{"dataset": "photos of plants and fungi (iNaturalist)", "init": "lecun_normal", "residual_init": "scaled_by_depth", "optimizer": "adamw", "eps": 1e-08, "max_steps": 22700, "warmup_steps": 680}
Rows from block 7, named by matrix and row number. Rows with one number belong to one neuron. Each number is 500 + 25 x the weight over the matrix's rms, rounded and kept within 0 to 999. All counts start at 0. Numbers have three digits each.
# fc1: MLP up (model.blocks.7.mlp.fc1.weight, 1280x320), inputs 160-319
# fc2: MLP down (model.blocks.7.mlp.fc2.weight, 320x1280, transposed), outputs 160-319
fc1.948:501478503455491500493510509525516549512493483481498488478465431514523517508487481524539495485485536504519493514499551507489477512512457481495503525450543487517540514482512490495485519494492544491572482514466554507488504490504558518505507466477494515489532493512499492492495477475526515517489501506513530491518506470508508477536530514553497475483515505538545537511502509497499512527510504517543496490486492509554517493493484475519467507493511485466474472505485462531506449517470521
fc2.948:518529514460512514501526521479458517536474499453461465505465499491499486539516505474488446534499506467488504505512502489450478494484473476534503525528508519511477522498513497526500490514502498495489508485491509497508489485513459524548475496496428526492493455506484548495494495487492509450502482487485494502528533491465485492485506475520503484495482528514478505485478519507499464466490488529492489459496488562485495502481509500552496509513436524520515505562477515479481508472512499
fc1.949:446508492517491498519533513485566502484468468521506517542496493526493524486516483494518514512469499517514490496514484481459501510491502513537487510506492509506521481489485501499511501498540522504540492514511477471519500506518513511501468519508504498511476548506529512502493501488462474506482480509466443483457488475515475490511468536480513503506500506504539489512479480505492471529448514486480442486408461524478504509446462546496476537500530479487503471480503497483483500526516428
fc2.949:504498478509483509477510497481509488497507533420488481478490475507502491505498488496529534488509508500511526510493486483496501498485545479484471488494505479474527485491518522487475517495495498461500465507491499488485491486486490496488511514489407477516509499505513615506508510529491513433485497523491511491479489488490513532505472500512522482496512475493512500495514529527511495513538506511503502518493485573500469513518511500476504516476513512516486521508520482510485513459511507
fc1.950:448521521465536533424548512483509509466514482537555450505491518473514554493507522537472532475480490481536505481532423517476491496510511514501512499493483477488522477518484522470474506504493512521508477538517520471522498481500460512518510511486529474517507496511495498490558497497474515477502511463546500495493459487500526495514495519481539492524526492537533467495502476497466492462512534472505469476502454530485500460459523473521532459513549522555506487474485501501515516514515487
fc2.950:484484460494485518492529454503501496486493503519477489494508492482515492487476512517514511480518487486504508504479504521478529512531519513525503493496499520484535490538515506470525496487534527440563493535501524512528480485461502502500526556506515465500513524523504509522499490506473491532506493510520466491530458501468524505519517487486519503511520505469496493496513549493490495508467508498488503492486507495486493486531495512518529479484523488473511536517541519542480515528480523
fc1.951:499491522472489502527501529525521499485528463494503475499512458440512520512499486483589499459505504415525478496478534499508490507529466495524511481580567520517541488461532510508477507448462524464535463494486500497481524475470503525497515510493525497457509461482492478498534466538544544494524513484511527494486479495528445493466476545454480495542477467571524484467503507506499499502505507509498503511521514519564508486448496514492528481538530457477474518519485512435469491494499510
fc2.951:486504550504549540497461564500477519491501474584457503492516550488519530553508524517483498500424496499422536529497496530503466461469458477559457530461571503523450486505495527545462553457509489469511547475489482512509459469535504507501475540516592526535547483487469407430440497460495529603522473505445498536488552486471498508511482497521520479463497516546490523488487492502516518496501520472467450526468497453430441531503527493468495512540479524514530474496499521482504448529511525
fc1.952:519515514471528481509483512487507503498512513497478485486542505488489518518538515537482546513489489501439483530503476545487463491545471493520524519519478517472514504491524525478516502556534494552520486484446524517564518474482558483487473477460499423522492476532504487501501477474489450525524507488477511503488518515469513491480474472547475516473511529475482491512526476508519492473490535542527479526532484489478498480456499473491476495475460466477523475536485534526482494515507504
fc2.952:507512519505514467573457558484504523481501503520521520492522496498509420521533498494494539485476485522485499490515503532528469511468509498498464493499505527505481478482495522535456519495492473536487473477494467511491456474513488476492479518489517514492497507477510491484495518490516522524483520519481505500476534521501469528517462473529482490500505514553523511517488479509489496506533511505496524519542495525490486472450517474489495463514529521490512464475483470474512503496516514
fc1.953:547457522481518509445497513470532500497455489484509491511510456488516470469462540490516511449503518462504462487523536483518501465508515531476504508515508500540509501503476534457478466478525536501488512540546497535519480521478526547497531521462481506521528486499477470501498501532485495485536523472522537505486482530520514509469462503502455509519500492486490486464465489481472473485461483523495468497501500473520507530504504471533467518529561490498503492521519486526514494520514538
fc2.953:477481473499473449492537505503512502481472485555513501474492466536510528519505493463528530493530518479537451456474485516438519508491468480503484465535473505478529490495493531484492471506498496495498464500488490462494499479463497501496510473500558483488487467530572454519526496535543467575480529463492488477484516515532516512488517496520507493528501498458505514466485533521508484463527507510502491464458491461500486489516497498544503533508499472477470465517501522493479517546516458
fc1.954:509525501457527570469492515503510470523549487520495453471493488500482489530530529481512522504448519453478514514529495481521517478526488504477518506511554496536517503485491497472494468505513511532506514505498519529486506532498533486489507496504512491528486464501508423480500475500503505534545518500555486513501511493505492501500469524524509496478501516504467495475484478494492498476532463485496468505492481503502503487466493492499499504493500499487528482481474543496454488514503466
fc2.954:506509512522501484478527503506499505475514509500490524497485480509491477516498529513525479498496477494501482509524529507493497506500480492496488512504497498505495498495507522502490463490505512510501516511502506497513522482491510497472497560513500504509512512503514489494499466501500515506506499479497493509506487477500513512511490516469495517488507471513532506503486498497488488524496498493492482491494536492472502506526505518509559513524509478490507491489492533502473514496485512
fc1.955:495503513492492473507485479508519475494526495525514500486462440509519504461500529539550493471471521518468461496494527443495524503541474511479535491458545526503564529519509470463530440527512543499486496516513548481493493495528494562501512529503503468511544515510514480517501467488526531493515569518555489490517525460514512503479507481535449489491545501508530548491485463519525501494496466526520482494480521476511515481488500541500453509516508482447489511514496461496463483533503483
fc2.955:487538543490525550528521560504470526505509483480500483485520522514484505527550484479509513488483489527484474513473490512470453524464480464487493503489519482509474472492492493557449531513509455498459529457491495494466456477542428547543479495492484527503487498486498492480507474492523531518488499470462482496519556484439496497487502501532487479511475505491478519496443494530494490462501458493480492492481490511487482519510505463499530522532507502532512512535467493446500497481535487
fc1.956:507501471442515490468496485517497506535493518510477519508501499458459480516486541501521542496507495467503494475496503545539474521506482513566511456454526476524495485478499462485509486481466507468511465499514511516480463485493459505532474493509509458530546453504488496480500497489520517487521492547524485509461484477508487519537491458521462484446534558518515510515520525505513487475483521494487478544467512490501531496502510484527519519515497467496464514536422538520497466534491477
fc2.956:498473466492506496522514433510483515508523533487464472537503525484552490470463520497538489529498506500516441555508522478480557497557529535497541481487469549517522527530465485473522459450484515496506476532570553496480517509481531490482521483505472498506510490490528535542498481488502466477522512479533461515440457532516523467450474477472477520486501526458529491527494515454491553507456496454496536517487535542497505481523523517524516551493471544471489526507514499560522543513446503
fc1.957:516496500505507531531478461535494501481521494525471508535474480564477489514463535535541533454489473478514504509502562512473541500490488493462468506511531485507530481468555497526470460502468515516526505478507472487492480478499497492471539504491487509465520467553476477470524494511531480477529496481513481527493490487473450489483484507474480515541533474525512482488503509478526543489528515541501499510533515508549496506505476451532576546479513481510503507504509513503482483519469463
fc2.957:458498515473525471544518535520476518517486499523469494500486501484525534570499497521482539478441490488444501510502476501492501482487527465501544525496545528501488457517490480521483487456499500538483544484495500497470486463498471534547490519522523503532535497484473498460444512473521517512495487486465482529477533492489485538514476477494464482482517476508513552482485529489541495502473496502476482513457499519508444508555517518475473499527435528488478498523499481509478506487483501
fc1.958:482460527477499492502516531491538502550509536503507492515507502489518503478502526478512474479460518474516478481535539496515462478524509539501486505483471503563485540462464506476495439434461515512486482514527478518512470528486504520508504507512491505514517492509520482510470480493448505544542515511464467490494508524515520519474504494507511538533505519495542487478425501519477483480470468509479491511517495530485477495480478523534488487486510496508523494477458510494514508506533491
fc2.958:524506491521468509491534493501470514443509494453531453486477483488505498496502515473498506520542512520556466452474490456460506499496486490557516495493474476480530494519506500498504487526529489474501498498533493512489498510489506549467483509511460504495466486509529549535543530521511522490530463497519494487546509503494532507472540502500471474504496489467509483493466518517502491512477484522468453514475530542484515512543483486547538533488491488457508528531492482474498504512514489
fc1.959:495502478463482502515499487482500467525506515487510497519544480504483519492539502529495504456499495527530523517482460503499483471524551508475487480509468505481526525526533548485530467511482529506479495504474538505522461496482521524516463563480496461538492513536461468534510529520481528476481487474496506481485519516499487530531499496515482511474533522498514494503513516483486498509446483526455508476486505530506553464488491517498500473552523488527523487494506522531483500469479492
fc2.959:506549527481486524504486473527509552496463538523526463526494502507453527479485458461514478513515501504546530457484501472508521542532456543481540468470452490521514533517466525515524479509486478495493501476467510472502482537523456553486504484463541521507458537482507470549531500479527526542491494475513487466531504488483495528454509496502504503525450466464531506487473536466504526519498503494514484509485490481532534474504488483506525501484525508474491517454466497501533564538496474
fc1.969:474472500550503482456482494480510482504500491524500487466471448425510509478526511469521511518507483493502493507456536505472460542490488490478527442564502488507521470525504518480467492494506524507516530542486511485524558513524497488440518501453517452472488486484521473490539496489480562538505559496485499525457502496520479536467507465489513486481512539506444478513499506529483474511495471453497554529483494511492479437489526467513514497508484469525543529518525531514468491543510485
fc2.969:497531520511464520527477558533526491473496517543541476462511474508466478484552451497545498435540467516546538471523513514553484504440502473462474442525459500483518450482529508540478537541479435487485447478480463439508456485514526509491491496466538505477446506523530450519556472526549507561458506486492488480528548483498442487521505448495525467519530526485460507529487512541492482524515510480519462475482447446489512465506473462460479515497487441553503485490455502436544549542546430
fc1.970:499497488485514544484564464529537508516488523523530494504486482503500491475462519493474502513488529541492479465513450476430486493535495505465504521514491469502515475492511517453496487515487513477525494501485540492513517471484502505521517540479509494495510491506502494487502509532499465507501477462511487502465477481471476515509492547497513519510491497485519485530482494505498520459490509491466458494423480545505491508475504505513480450509535480479510465441519510509502532499532476
fc2.970:517495469518482536505531495532522459498481511451487487488502483498519479507510457505541541479505524497506504499502465521518501552493530492490517468484499491479522483490486521489494494498511482436524484525527498477486486474474489528513507516508442475514509504522517563502504502504495504466480468495496486498534481533491509516508526500501499482514509490469496526525501557519482505537488507506485485523469495544482482490513522508509511532516533489512480537528509486515507526482493479
fc1.971:500463502460534463498537555493500480472487499464496506451489499460552481475544529435539520519521533491509482503524492518442495529501504477565529444518501541485497480458493492481510516476457538557501532529500512502499526492476497529482489481482508510478461551509491484485496491525512541497497477441475511484508463518519435512509499525481501468494460474520509506491479511510463492491534499502523530489528521499553499503474506518511489475564483497511467483489506510478458471474507507
fc2.971:517507537540554486501500486451498490495528532556455518519475468497472515549456517486452533487462503500428490458552508511483526518510496483479482552527553481520473554485513540518501504446516530515549531498506471578513482494507457448510483532533572479508570490490460437446447466442468497570521514511448511551487495515480521528444478491537457490498486498497484537508498562475516483466503493495501500456512499455520445540537514511482498493554581508504477478514493508518491512518486548
fc1.972:463471525540545517512509476440524522483516495482489503535456476493587513495480501496513462511509505481517455505516470490524505489493514498476468487525492506493463513461508517502449497532527531553516533515506514475473487520520513452497507506530493558493525546496476469489502533493504462496480573449508516416529512540489538478515499522487530515504494474486516531517494477499516511510520460485556499482552474483519541478501449504449442483477492522507531502494546483481516536505506477
fc2.972:532509478553504489486491419498498481505524495464486500573522485498471484474455503478490491550511526485525483461513536519514574478576534550500514479516455502545507545493489507479547480481513530478520509514526529523521552529494498455485503492487502517512495485465529527550497549463470467474517494529548506470491435493519486491457514496485518557553499514480495477535526489422467520509517528478555517494526512539487540482509536528497494487490511469504527468514506553545484550515454504
fc1.973:525490514471484508487515490549516495509483512520502512514535489522495472520470504496502496499495527499485510516534517466508504500518484529477505509488515503480492579492481526512465486471494497483503494490513496503468489544519476512484458466522482470489529494508513528486504505555495502474514473523505454509479502481531476503517468458503527528524484484497527533472481500468531496483498498468467512525502490493502503539498509470472518502485495486516462456488510501489490500493531525
fc2.973:531494500479484535506509495486502525484522529403519535501526528512520480492501516509494498495511533508523526489528476477507488494495524496488474505522505472497507504514505503504495515511501501493453488519478494506483502506507507514490513507494372511491489485498499623523515478506469509410504493508510498496511501489491524506499494515488469493460505490528490484512501485511495502484512477491476494515520486595487510510501528489560506500482471522489497485474510507497485479463502530
fc1.974:519535511503548497480444495480465530467536527522493485504449519492479486493503492512431494513496466542477440494541519491514506469476465510507498505510490466491525525545515451511540491518520475523493498483500521520458525500521526475527496483549519478537538473536471475471508515461490476512509489460467504515484522480495543480476491493510488479508512528447517562511512491470548481525538515520453459487506476499506488476488490464471524516445538520498467461523528504534487531487481477
fc2.974:506518528499522548484450572514469508516493540523478493468509477500516475555514494504501509443462490527435519499480493487526456517444515461471480537528563478483467481511501453536432509485499488500471519470439477511480475451521513492455495474520516504533538499500456515428460520485488522540455496482418492546457551526459500462528557464529475465482517497484490574525471475535531486530557449486518516506507491550476433473464494498480485497543477444472458508508502502483493563511524513
fc1.975:515487531482527512510482517497509495543464512525471509489496523489542490556516533486523508524476481486503491459505526504489478470482497566497508477509485536499515531449484490499521471495504515535509507501486527529545501480506493502482516502521466525517489509504479469561512504557483497524505517495481502511468495529499488487520504478527476513478491500522536487542522541498507472493499550507493480522526506499492507470516513463486499463514474527520464471525480488518457497524437538
fc2.975:476522494516503495488485497499504508509509506475473488509480507526527490514487513475499499521494474525491440501485545514519499472507561490504557492512527514500514463520483461489496480489512496488472514510559491510504518493490515520472486546502482485523512482485528542498492505508507497494526511504503490508485493487473521513548492534517527516488521486535527503480491501489492509507499484564497484533502522533462477496482505526496459493490518523489527490523524477520475543487496541
fc1.976:496482486440521493518561518494488492512519511491479494510508496501473490534490460511510511502475511513494503502519518525527499485534506483532447502493482492508527590482515513497498475487492496505489521528515488540512508525507533474499513505538477522498532499506501510513485469506487548526496502510503469467493525509534486453491476501520525534501535496521539518491499482541534503492510479489525516521468505524490517540490492465472491497506508515534540519507454510486480498489503504
fc2.976:522507501527478498499499499499496534501500487417531513493476491508520508497499516510492495503523521496530482482511518492494493491491519494494505502529494498494514496505513506505508519518492501498483484503481493507488501508497531546489493493487385500494475513510509606516517506518497501428489472544516503495534502524474532533499531518492483492488513488516493489509497491514513489511507480509484482506488511579500520510492501497528521497494502491480487503477501537487494491475499502
fc1.977:464493477529499526487474484495514479476496499459488511499499484562547525476541508492512491498502528514505509531517496447469475505491480484494509540519490523488481503523491517506502513523489504519480526520472489470475560519511507477493502446460503546460500526460514471497498491521494499457473496492540514494529517537491478537539515517502518535514498526503451475524469459506508526524503482523537523507490462517529483482520502513468496496537484530511491517488522472521499540494513508
fc2.977:477483453519486502504501425512474504489504521494504515532496501478502472489471505496554489520500496520533481496502505496512541505556520530482497467519458489512530511533491466468532483494499515479501499528488522461497532493483510471465525475488504495483497498500565528552506482502500468494481485517539480477517444525543528472500482521495548546507480525508500494523526483460492520498519515489516510496526485537499515496498509519512523514484451490510476484505516524541505531529475488
fc1.978:477473531499522507506550516494506475531458544524479516500493463484488501540533532481496492455514510509497515503520541507491463487479523506525502458489468542518468493482468492467470492513491526502492532563510510499525548523491518492490482547515497519550510508531549493446484508491472515523508505507470493502508485502469505495482495493526496478475508536521512477459475518486463520512496476467453501499477478537482536488488516519517509483501482507484553460502494588475521484519495508
fc2.978:490499501524469519508508545481479485510523513501523498463513514541491476504548499521487509465535497533530526491503505522515457502449495445487528513495525504469511467519536501518460511530492465504475485512522477479477504477504515487494476515526496486499477462524506497496536500533496503530496497488480516508446524468484469491525494483524496464486494488525495485509472528552500464500462506506482510483521501490443480524487478471508470515501464490522527508500505482458499504518539485
fc1.979:506473544472493507511493488477535495510524510524523498532485484504549499529535529483511496485526485471462472500517451491465476495530484517531510420497491541498475525471502495500526519572508518535499485489501541481477504507538487529472478527512518518514505524552531474526506519524514461491514530508534496493502484479435493497522478510547493458467526503482531505496515516498469505512516490493490439461503500514490518495495503519463474499513490525441428448491499496535462500532479528
fc2.979:482489511499494491471503521507473500514543515489506474486482518540529480495487515478488517509511486525484475491483544522480488482480487487497498518504547527485501477469515506511490476494509510517489488511508499521528511507512512494503496516503522503468516425495488499486505517520483518525533536509476510501481505489493511495474471510490480506540511482513504490484469502517491477473508475474474536490488508538493476506524510498511489524485460506491513494536519470496491497508509531
fc1.980:491492471505508507516475517516476473489553532482508483472457541518507446529506536468503534541468546505494496491533473471473543514496489543521528495486488484482507494457466459527545471498508476477515502510508491521509484484507535495490503506467489494487526513508447472487495481479495521530511489480478531516494470492491512484510482493507509489482527509515461490506475522538474486492490473529511502487482544488471481508502476518526509570534481465541507518516501510524534490534449508
fc2.980:515486482519501512488478477495493536512508495542477517501542479497489510523479511464505529470509511484485523489539482480508506486507452486477498519550507472491519502493522551492503503481469517490532475543478485508513509475487490477445514486498537471499526452503483493498484506503467496543477541519490506506452456507495484563531466485501505495520502515483487521539514480488489506477530461487539523473542494499512472510502507502470525525500519520509475501476524507528519527522499536
fc1.981:483530506475544542466529561489504508466515488490525492464490537500500478535463526495529508489476473458503519532463489502559506508521494503532457531471503548487539523511528480510516439503517475486566494496476544529544492494510497479530492492501502510481521552498476501527499484521485458515509477477523481470445478483498464490493507532563465509484515526510488504491523510531522495483522528542521463500456494497494507495448503501499490545511549515480467462449497491519532517509519507
fc2.981:502500491461509484517505506540500521484485510529504486495496505526549477506494497485509534504503534520483504510544507499495500458503527489502492493471480521498507459520495501497499516486495499486527518521453503538513508486488517512520506494487538489508511520486496480494499556505504517537511529499508493495486489501503502551530459512498516527506478552541525523480510449500519499486514458509475490512537493498515481477450510480481501457492490441501489502485510475499468505506485491
fc1.982:512504505538525505490493498487493459518525511504481465498505536471480509491529474477452496526488495513487456463510504484525480464515505490503508463513477465496508485519524475481491487508502449507511459454512479504505495502502500485469485531522520461520487504539509480480522521498473482503523486498432490488471527519498490522481505494506498549526494514440494521496494453533542498514500531520528530543498489492488493484482535473468529500493545513515499523530517561486482536517483493
fc2.982:510548557512511542522468568521521522497486521519519482480521505525480497535539465503506453458491513523481538457491503484521458478455506480459524501513521475503479482503506475563455519512513455512483517448468477503488470485536473512493472488495517531528483541491478492464497476492520534535472464463452499513484576489467494484515530463524509444507499528491475528472471512523495498516510482520503457510505485533508480477465490464456491495525488458478497500537464469447521539519542479
fc1.983:528509513437484488515500478531461472520476540494472503494541486482472486477555501512534504494483487503482528465535520531475480482548504527533482512471522476516512526504502488490530500524463459456515483509493492549509505461509485525515494483485520447499479469513490496497496447521501538491522482495551497556488498493488514538518502497518482510512530494525525494486470473528505483489473525498474501515468472531504501500491538467512553488490519501508455459460467487475535514493529516
fc2.983:499493480454504512511515445528504500487468504485505531538521528474512470475479496485510486540515511495526491506493486478501529471552518535499519500481442516515524527527469500468542538487503518466472503524510518504510522531493560485503527444482482498481495471485541542546506523498494483486543486484535494496523463529537506481493513514477463524519471521445491465515512465457497534521479471499511492516484496532512515500538512506585499492473485475471506530458514494532524525536447503
fc1.984:489506519473535548484509493536560522505553497538543502474497476497486496534516485544484542491475455506443492468488492473523541530483516487513531492448508525485466488509500484550502479522494498475515545531486515501492505472512545497526517491467507505513488527472528479522502462496498498520490463514520474517491540443497554497518474481510451444480534487499485518492508468491530482479517535521482497466488506491475506529489533508524516473499522436500526509495473487467500525484500500
fc2.984:500508508433495489503489510486497491495488534532519502502516502465477509492520468509518524477525509503538480559509454449497484513496507503479495458501476509511504477475491480522498514520482439508474492492480496487476446500499468520487497528486535518489456495493520474527528510499502501555485509486528468482507533506468499509487466510506448491491486504525500479521500520506464509469526452512467497519501462491545521483519517452521484513477485531462489515549483455477501548564510495
fc1.985:451510497466481515526502486527471526490481500477525476513462460541528506524503523532548509516491478505490541551497487499498500464545444530471500486461514497498516502536519485510477494493506501455503509503520512564486472499504546557515464470489542485489509470515474503499532481497539466508533529472475513480487493507509552511510505500547484505460549488470538532496461498469495529499490522540464486462498484497524492510447506487536487499527454504533479461447535528466450480526479513
fc2.985:484521537496523499469463516493468496505528482456482488516481527474495521517497495494471536554483490473481492521488514528508490505489452502516518549449512468521466516493504487538498488507502497513476539476506489537492506506539521520500478537495433538517501483475441544493482516478476521453484496497485511509511529509464488495490459464507532489485491485497513501503475466489498495490519499532467549488510514559500511487490508494480463481494465541530519434496482515473501476474500516
fc1.986:542504469510521566475516499496497454519484504486500488542539519492486513492499490517525497531470447531551548527485535491490468488438530535502547519443523491563473446506481496475447503467526536517512516551501499496519513542528475480452459486512501508541469486482519468487527472500495530508507446504496523537519508479493513513500520526484490457487557497528448464466526474475483458474519452521484466462495507518492519442487513509519543495461476524487546522497494509470528492503519466
fc2.986:485556522549472516509477557493483511479509508530538509469489503530456478520562496532518504463528479528547512530507523467518472539459531468499482469463505496483508484509503452555468519545462422524497470473495479460452448498512441477493474490510531529543435489515502443512545485528550516562469476516493521455515560530473499525493525459547480447470527518506467478502491562533509490503509512529483483509529482491462513497458480443487490500505482487515535500525472466425489505560553473
fc1.987:452524510498507492502525511480514482482523501495492489502492467505550495520494553537472498493512537473516472502487491524482552510555473501518501474517474524492498500475451507529504497510460528478475497492522481498486427504493485494493520530459481536529509453474462477441512467499477498467524523470511546458522506506491458489483472537536530488543533479494548487526500486503505545526546500550470475497508504534524519523487519476507570516491483466534541530467525458501496465507475478
fc2.987:477472472484528466517546472469490499504519519540412473505472455533523505563436557476496517486433497482436487483519505496437543494537499504515488565536524506492510492515472502458529466425512569490578520507485505526518511438460460476475529534523571444531583479519495448460431516477494490566501540502462470538513453475482531532478512507512439502483503495502523561488499526472521526510463496539503507515502530482506423505504497548513514502527496516494455517533538501570463478523446525
fc1.988:501485556450480532510501497491472469449458479513497484498456513508537456532496509457523521532511444461526526522498497540518473501516462529495449472501537538503550529468516479466516497494532491489499495493487562521478514502555515529480548514489515483512494527489527471524538515529480551516481536476475461466495481483481512496546518524503525482468504481496514540508466468516509475508548472554515461470466492497491522464499468495488472544508479461517472439516460469482512512516479523
fc2.988:516489505526537530459525486497515479531501535490450504521463507478482520524455508476476519529463577527447442492484558527479528475512476502510528518497529498513492506496481511498486471441522519519512551488521489532520466490501468497479486536526499494537550459475491520468458501484472512495509508521503510548506502510479530499512493533510483513494490510538519510501468536481489517513492487533467535499500529523501455513553534520467459547525465523459514503526498550548481535462472541
fc1.989:473448504498465531509490486527511526474446486510522480535502492485493453524466528495513534508490447507530567537468502514470506497484451479492486491478503506520477507513506495499505462506469514447488506501509485533505498544494494515485476509523535488492515498503471514508507502532550502511516466520493510500518496506516530525485501508467497512455543507521517544477458495491503531516500505501462518488476475487528517487466500487529537471521502480508482456460503532549499476533509479
fc2.989:457502517487522498493470509490469495510517502470499517511491535493538503528505488522472489530492510531489510586486484509517488536499517496554528517477514467517478499507501466524492518505492482483467486503539509497449482513516540529504480506504423531522500508482473557485491501492491537456507464482479496527510519498510482496539486509507516484476488487486515493521516477488486515496510514519477503508516517537486505512493501500520504513499493543506509487491509482485491481475502511
fc1.990:491481536484535525488517525471453475476500495472491526523479496477516470495486511500496554494484468477535504459489492477477485517495505500531500466486509502503479499538467454473513488525523547505496487522490521527545491514514513526526481495501509484500509478522475509529507510518498500520496528470492512479514483487482502514501480509562515528489520509497493538499484512497487509513524486540476477451531487486495488451504462496534517498505508480511473471466497479468500481505476519
fc2.990:501494500476501485506468493467494464488505511494454493518487524522509485505499542485473540515522511488493491510522531508488515524508505495514494516499513478504492530510520516504496465508480512484480489511512493548479513515504495506464482488508481506496506474491484512504505539496485514500507516479507501492494486515505502522482480493479479496472497518523514488541496499492497491491513467521491486485485498496512498521525499498552468479497513512477519487476514493502489517497496514
fc1.991:493540490491447510520517520520534540469498494490482505501451481488537499532479500492500512499529476517494513499532497512540470477532439539510512510463545520513525554519515502489489502535500456505521467509507526522485492517527528523508480471478523488520512478544496462479533495477517486507531532516473493450513465507496508520511510526533482508469496459496541504503525469450482525508481500519512471515473490562511501486489464490543515490513508518487511500481505531487466446523481507
fc2.991:498505507455501530469503505473508517561481531482502509496460534471485504504499521505490519506501521478503488522474475519486498486481472482489507534493517501485511517491504480496498478505509489519487529493519486516481483509509502548526489524536490496506492464510476531500507488514489511498486516479519484524474517484463528519521483522513499505493481499516481474471470514505495495511481539512466533486464517537505499490512499495490516526481471488487516509522504532494511512502509515
fc1.992:479499501488479495477483505501557508475548485534477493498518454486502542472519534522489502470498513467480491477506557487535509478523467478519499489496539490514526510489509477475512451497491526513531504538526532486481517526523498524495501505523509486519530503486524476511560475484499491529484561528524488489496487533488463491461502478453470479474517513481529518492479468499512528489499477506528446535512477464499518503505501504444467535514481502496533485527500499511477508535503526
fc2.992:491495526529511512482525532525465481521507494527494509494505526485516534498528536491509498491485451505483505507438505527489495492480446503516451502505510466512481505477498516528500537491506509495484520460496497495499491485521507536505486511516541518491502452503512458488490484482515503539531577525477482504507531458498488512504471506536503500501534482493517533519489480507487507496489482469496482491486515476487482502529518489551505539511510487527498440484480526487469503504513491
fc1.993:514513498511513504523484435509531455485517454515502482498516452481460482550544522527497490449512477465505512503488534462514509529523470521496494511461522501496532481527525512499497462487521528483512531499517491517498539484524504515478497488521510479500495465525469474503482461482515534482498507532546527513471514518516485463479486475521495459499532491502485504497500471488497486527500479563511475491504514479499471444489522491469489541513511467484540518511512494484499532543486463
fc2.993:492506506477496469488507538514464522482485523520494503479440503482501521523541480504494484515476502492490436543526520514472502550482503475547525469496515515493489468507471450529465474505497462511464535476537544450441493481493476530516485505512524520527493483503523481488490527515536513537488449475495482501489535513502474482506509527487455523445529469516518533484510505515486511478467464507448491495475530518459481538494487489498544505511487512478520498536480483484443466509504456
fc1.994:492462499513454502512523497512528467475500508510520466513491466537515495448492524495521491496502509483537483480489535482540488471543443500501448467464469503518512494514485478484487440481506543500526484494497513464507451499536449508440529517486495504504492544476513476490477490473502513513479524525467508459476525481489505543484524486555470513516523495498507452486540470503484497522479507530498501475483469505506476483476467526517448467502533471537550516539501503513511514534525484
fc2.994:462516512492479514505483568520519497483458491511510504453513451493521488555554472505543480467528517518513509433495497492515463524439498453471514467511483487465513471524509493529455534528517462492502504482490482470477473465504486526505490484508538486503472499519510490493526488528522496558488448470458501501504551513483475510507494462514508443528496516459471548480492484548495488504511550543498478527483488504535468479477471475488518535521518469518449479510485497445541511530521449
fc1.995:525477507456531501496545519448533514468455507528518481490516513510531496529529505498520474535471503509491479443491467509469503455465480507535490428501505546487526483464501450509534475500538539549513488513514529530493484531484523499510507485504504501491462544540498481499454494517470517484461479470496476503537473497527505498464473512489529489452492488487507481504537468547494483511511504529473543493484489494511480477517525497467457451523541531551496468511489453479516477502525489
fc2.995:523488503526533502517450472512548523474510532461462475522520474512431510529471475503518540463461469527461462520511492535484529536516547515492504504512529478511502501487466545494491478454485509509495508511523494512519489472482452510505511518520448478563539513480496553480450476471490503477473496504473506537527470510475495513460507485528487485488487471499519546503504554476508549529496491494468512505523513528513466507512501513446501481545564525510496558524513486544550500462471524
fc1.996:475492492437487482475510538443508464507486464508498512490516458492544496508461497526535513520504496525502500514471505509489499536505496481526508445525513490526522484514508518506533484501551492510500551488525565487483485482528522521485568483502474497497511503467506513503506515510504528496500509505542495492534553524523508492493510486487497511519529503492488541505474522497479480505520475509526508515496489534535502501463494491501436510512494488503488466495475478501509482519513510
fc2.996:521501514499502471523498502489511513500506519418508485509520489517498488501493516474486480505512499490502513446518548529499503484505509513508467502543491533515488524488502524512507496508486520498462506503472490527499496506508489511457492478485394520495498491487491590505507508481499465422505517477498516493499497502492506502502490492507496522494480555498494495522492513495489494478547455498535497488510471570500509520485506493506472493504503497459509510490492518491493510469501500
fc1.997:508512502504513489490510480512564490468478540471518505506474422538489447455509515453488540483558543462481501483479530465505503473518489535479455507494492506492503531521448500546497502515523517500512484508474526503550492484515480531517518504455533487522537561511479474486520540451480467517484520451475471491480471501497500508468488461510448488495470545479511476533436492530460494515476505494494543495475484491486468455518449535518477498536482514501541485527474507479513501486525500
fc2.997:445482460497451495474537527552497445501484538568512498455483470491536502496555485463593467490552528482560496481447466498502496531456458455510534428519452510455549438485521476498477505533466452478513463506505501409479504438467526508503509500516607466435446457550598419530552477552551476604480483444481464486525514505517467543512494507480496468515506501446480511527510484544529460463487509510478501465456504439512482458503450504519527534492465497567464518517510554467510526559528433
fc1.998:485510462508509486473532515497505479517522519519473505485497401492489532451517526486492517448476517467451498462517550487490503486520488512524481476507515501525503507501493488491501487493505466476533491528469506515543524501487479525444469486497533485477513552491496473466505504471507563522506519486449487496471529490505462517428490455518509526497478530494489519494475476514480503559497482530494518548499477513503516452473455545544495490504516481472560507548491537504468520495543503
fc2.998:469511520484480498526456560557485480468500526622510494460508518486528509516559471447524455448528498485506489489501503485501475506433478448514494488486502500478503446546547492534472524532509469467501497502516477447526465470525530533470493526519639496467479483528517372483528472503529508624485509470468458507514543486481471467548519515491483481499541517496445534523499492540506467478492510469465434480473472404508478470514482481534527526507478478527491514461473521445484509558530447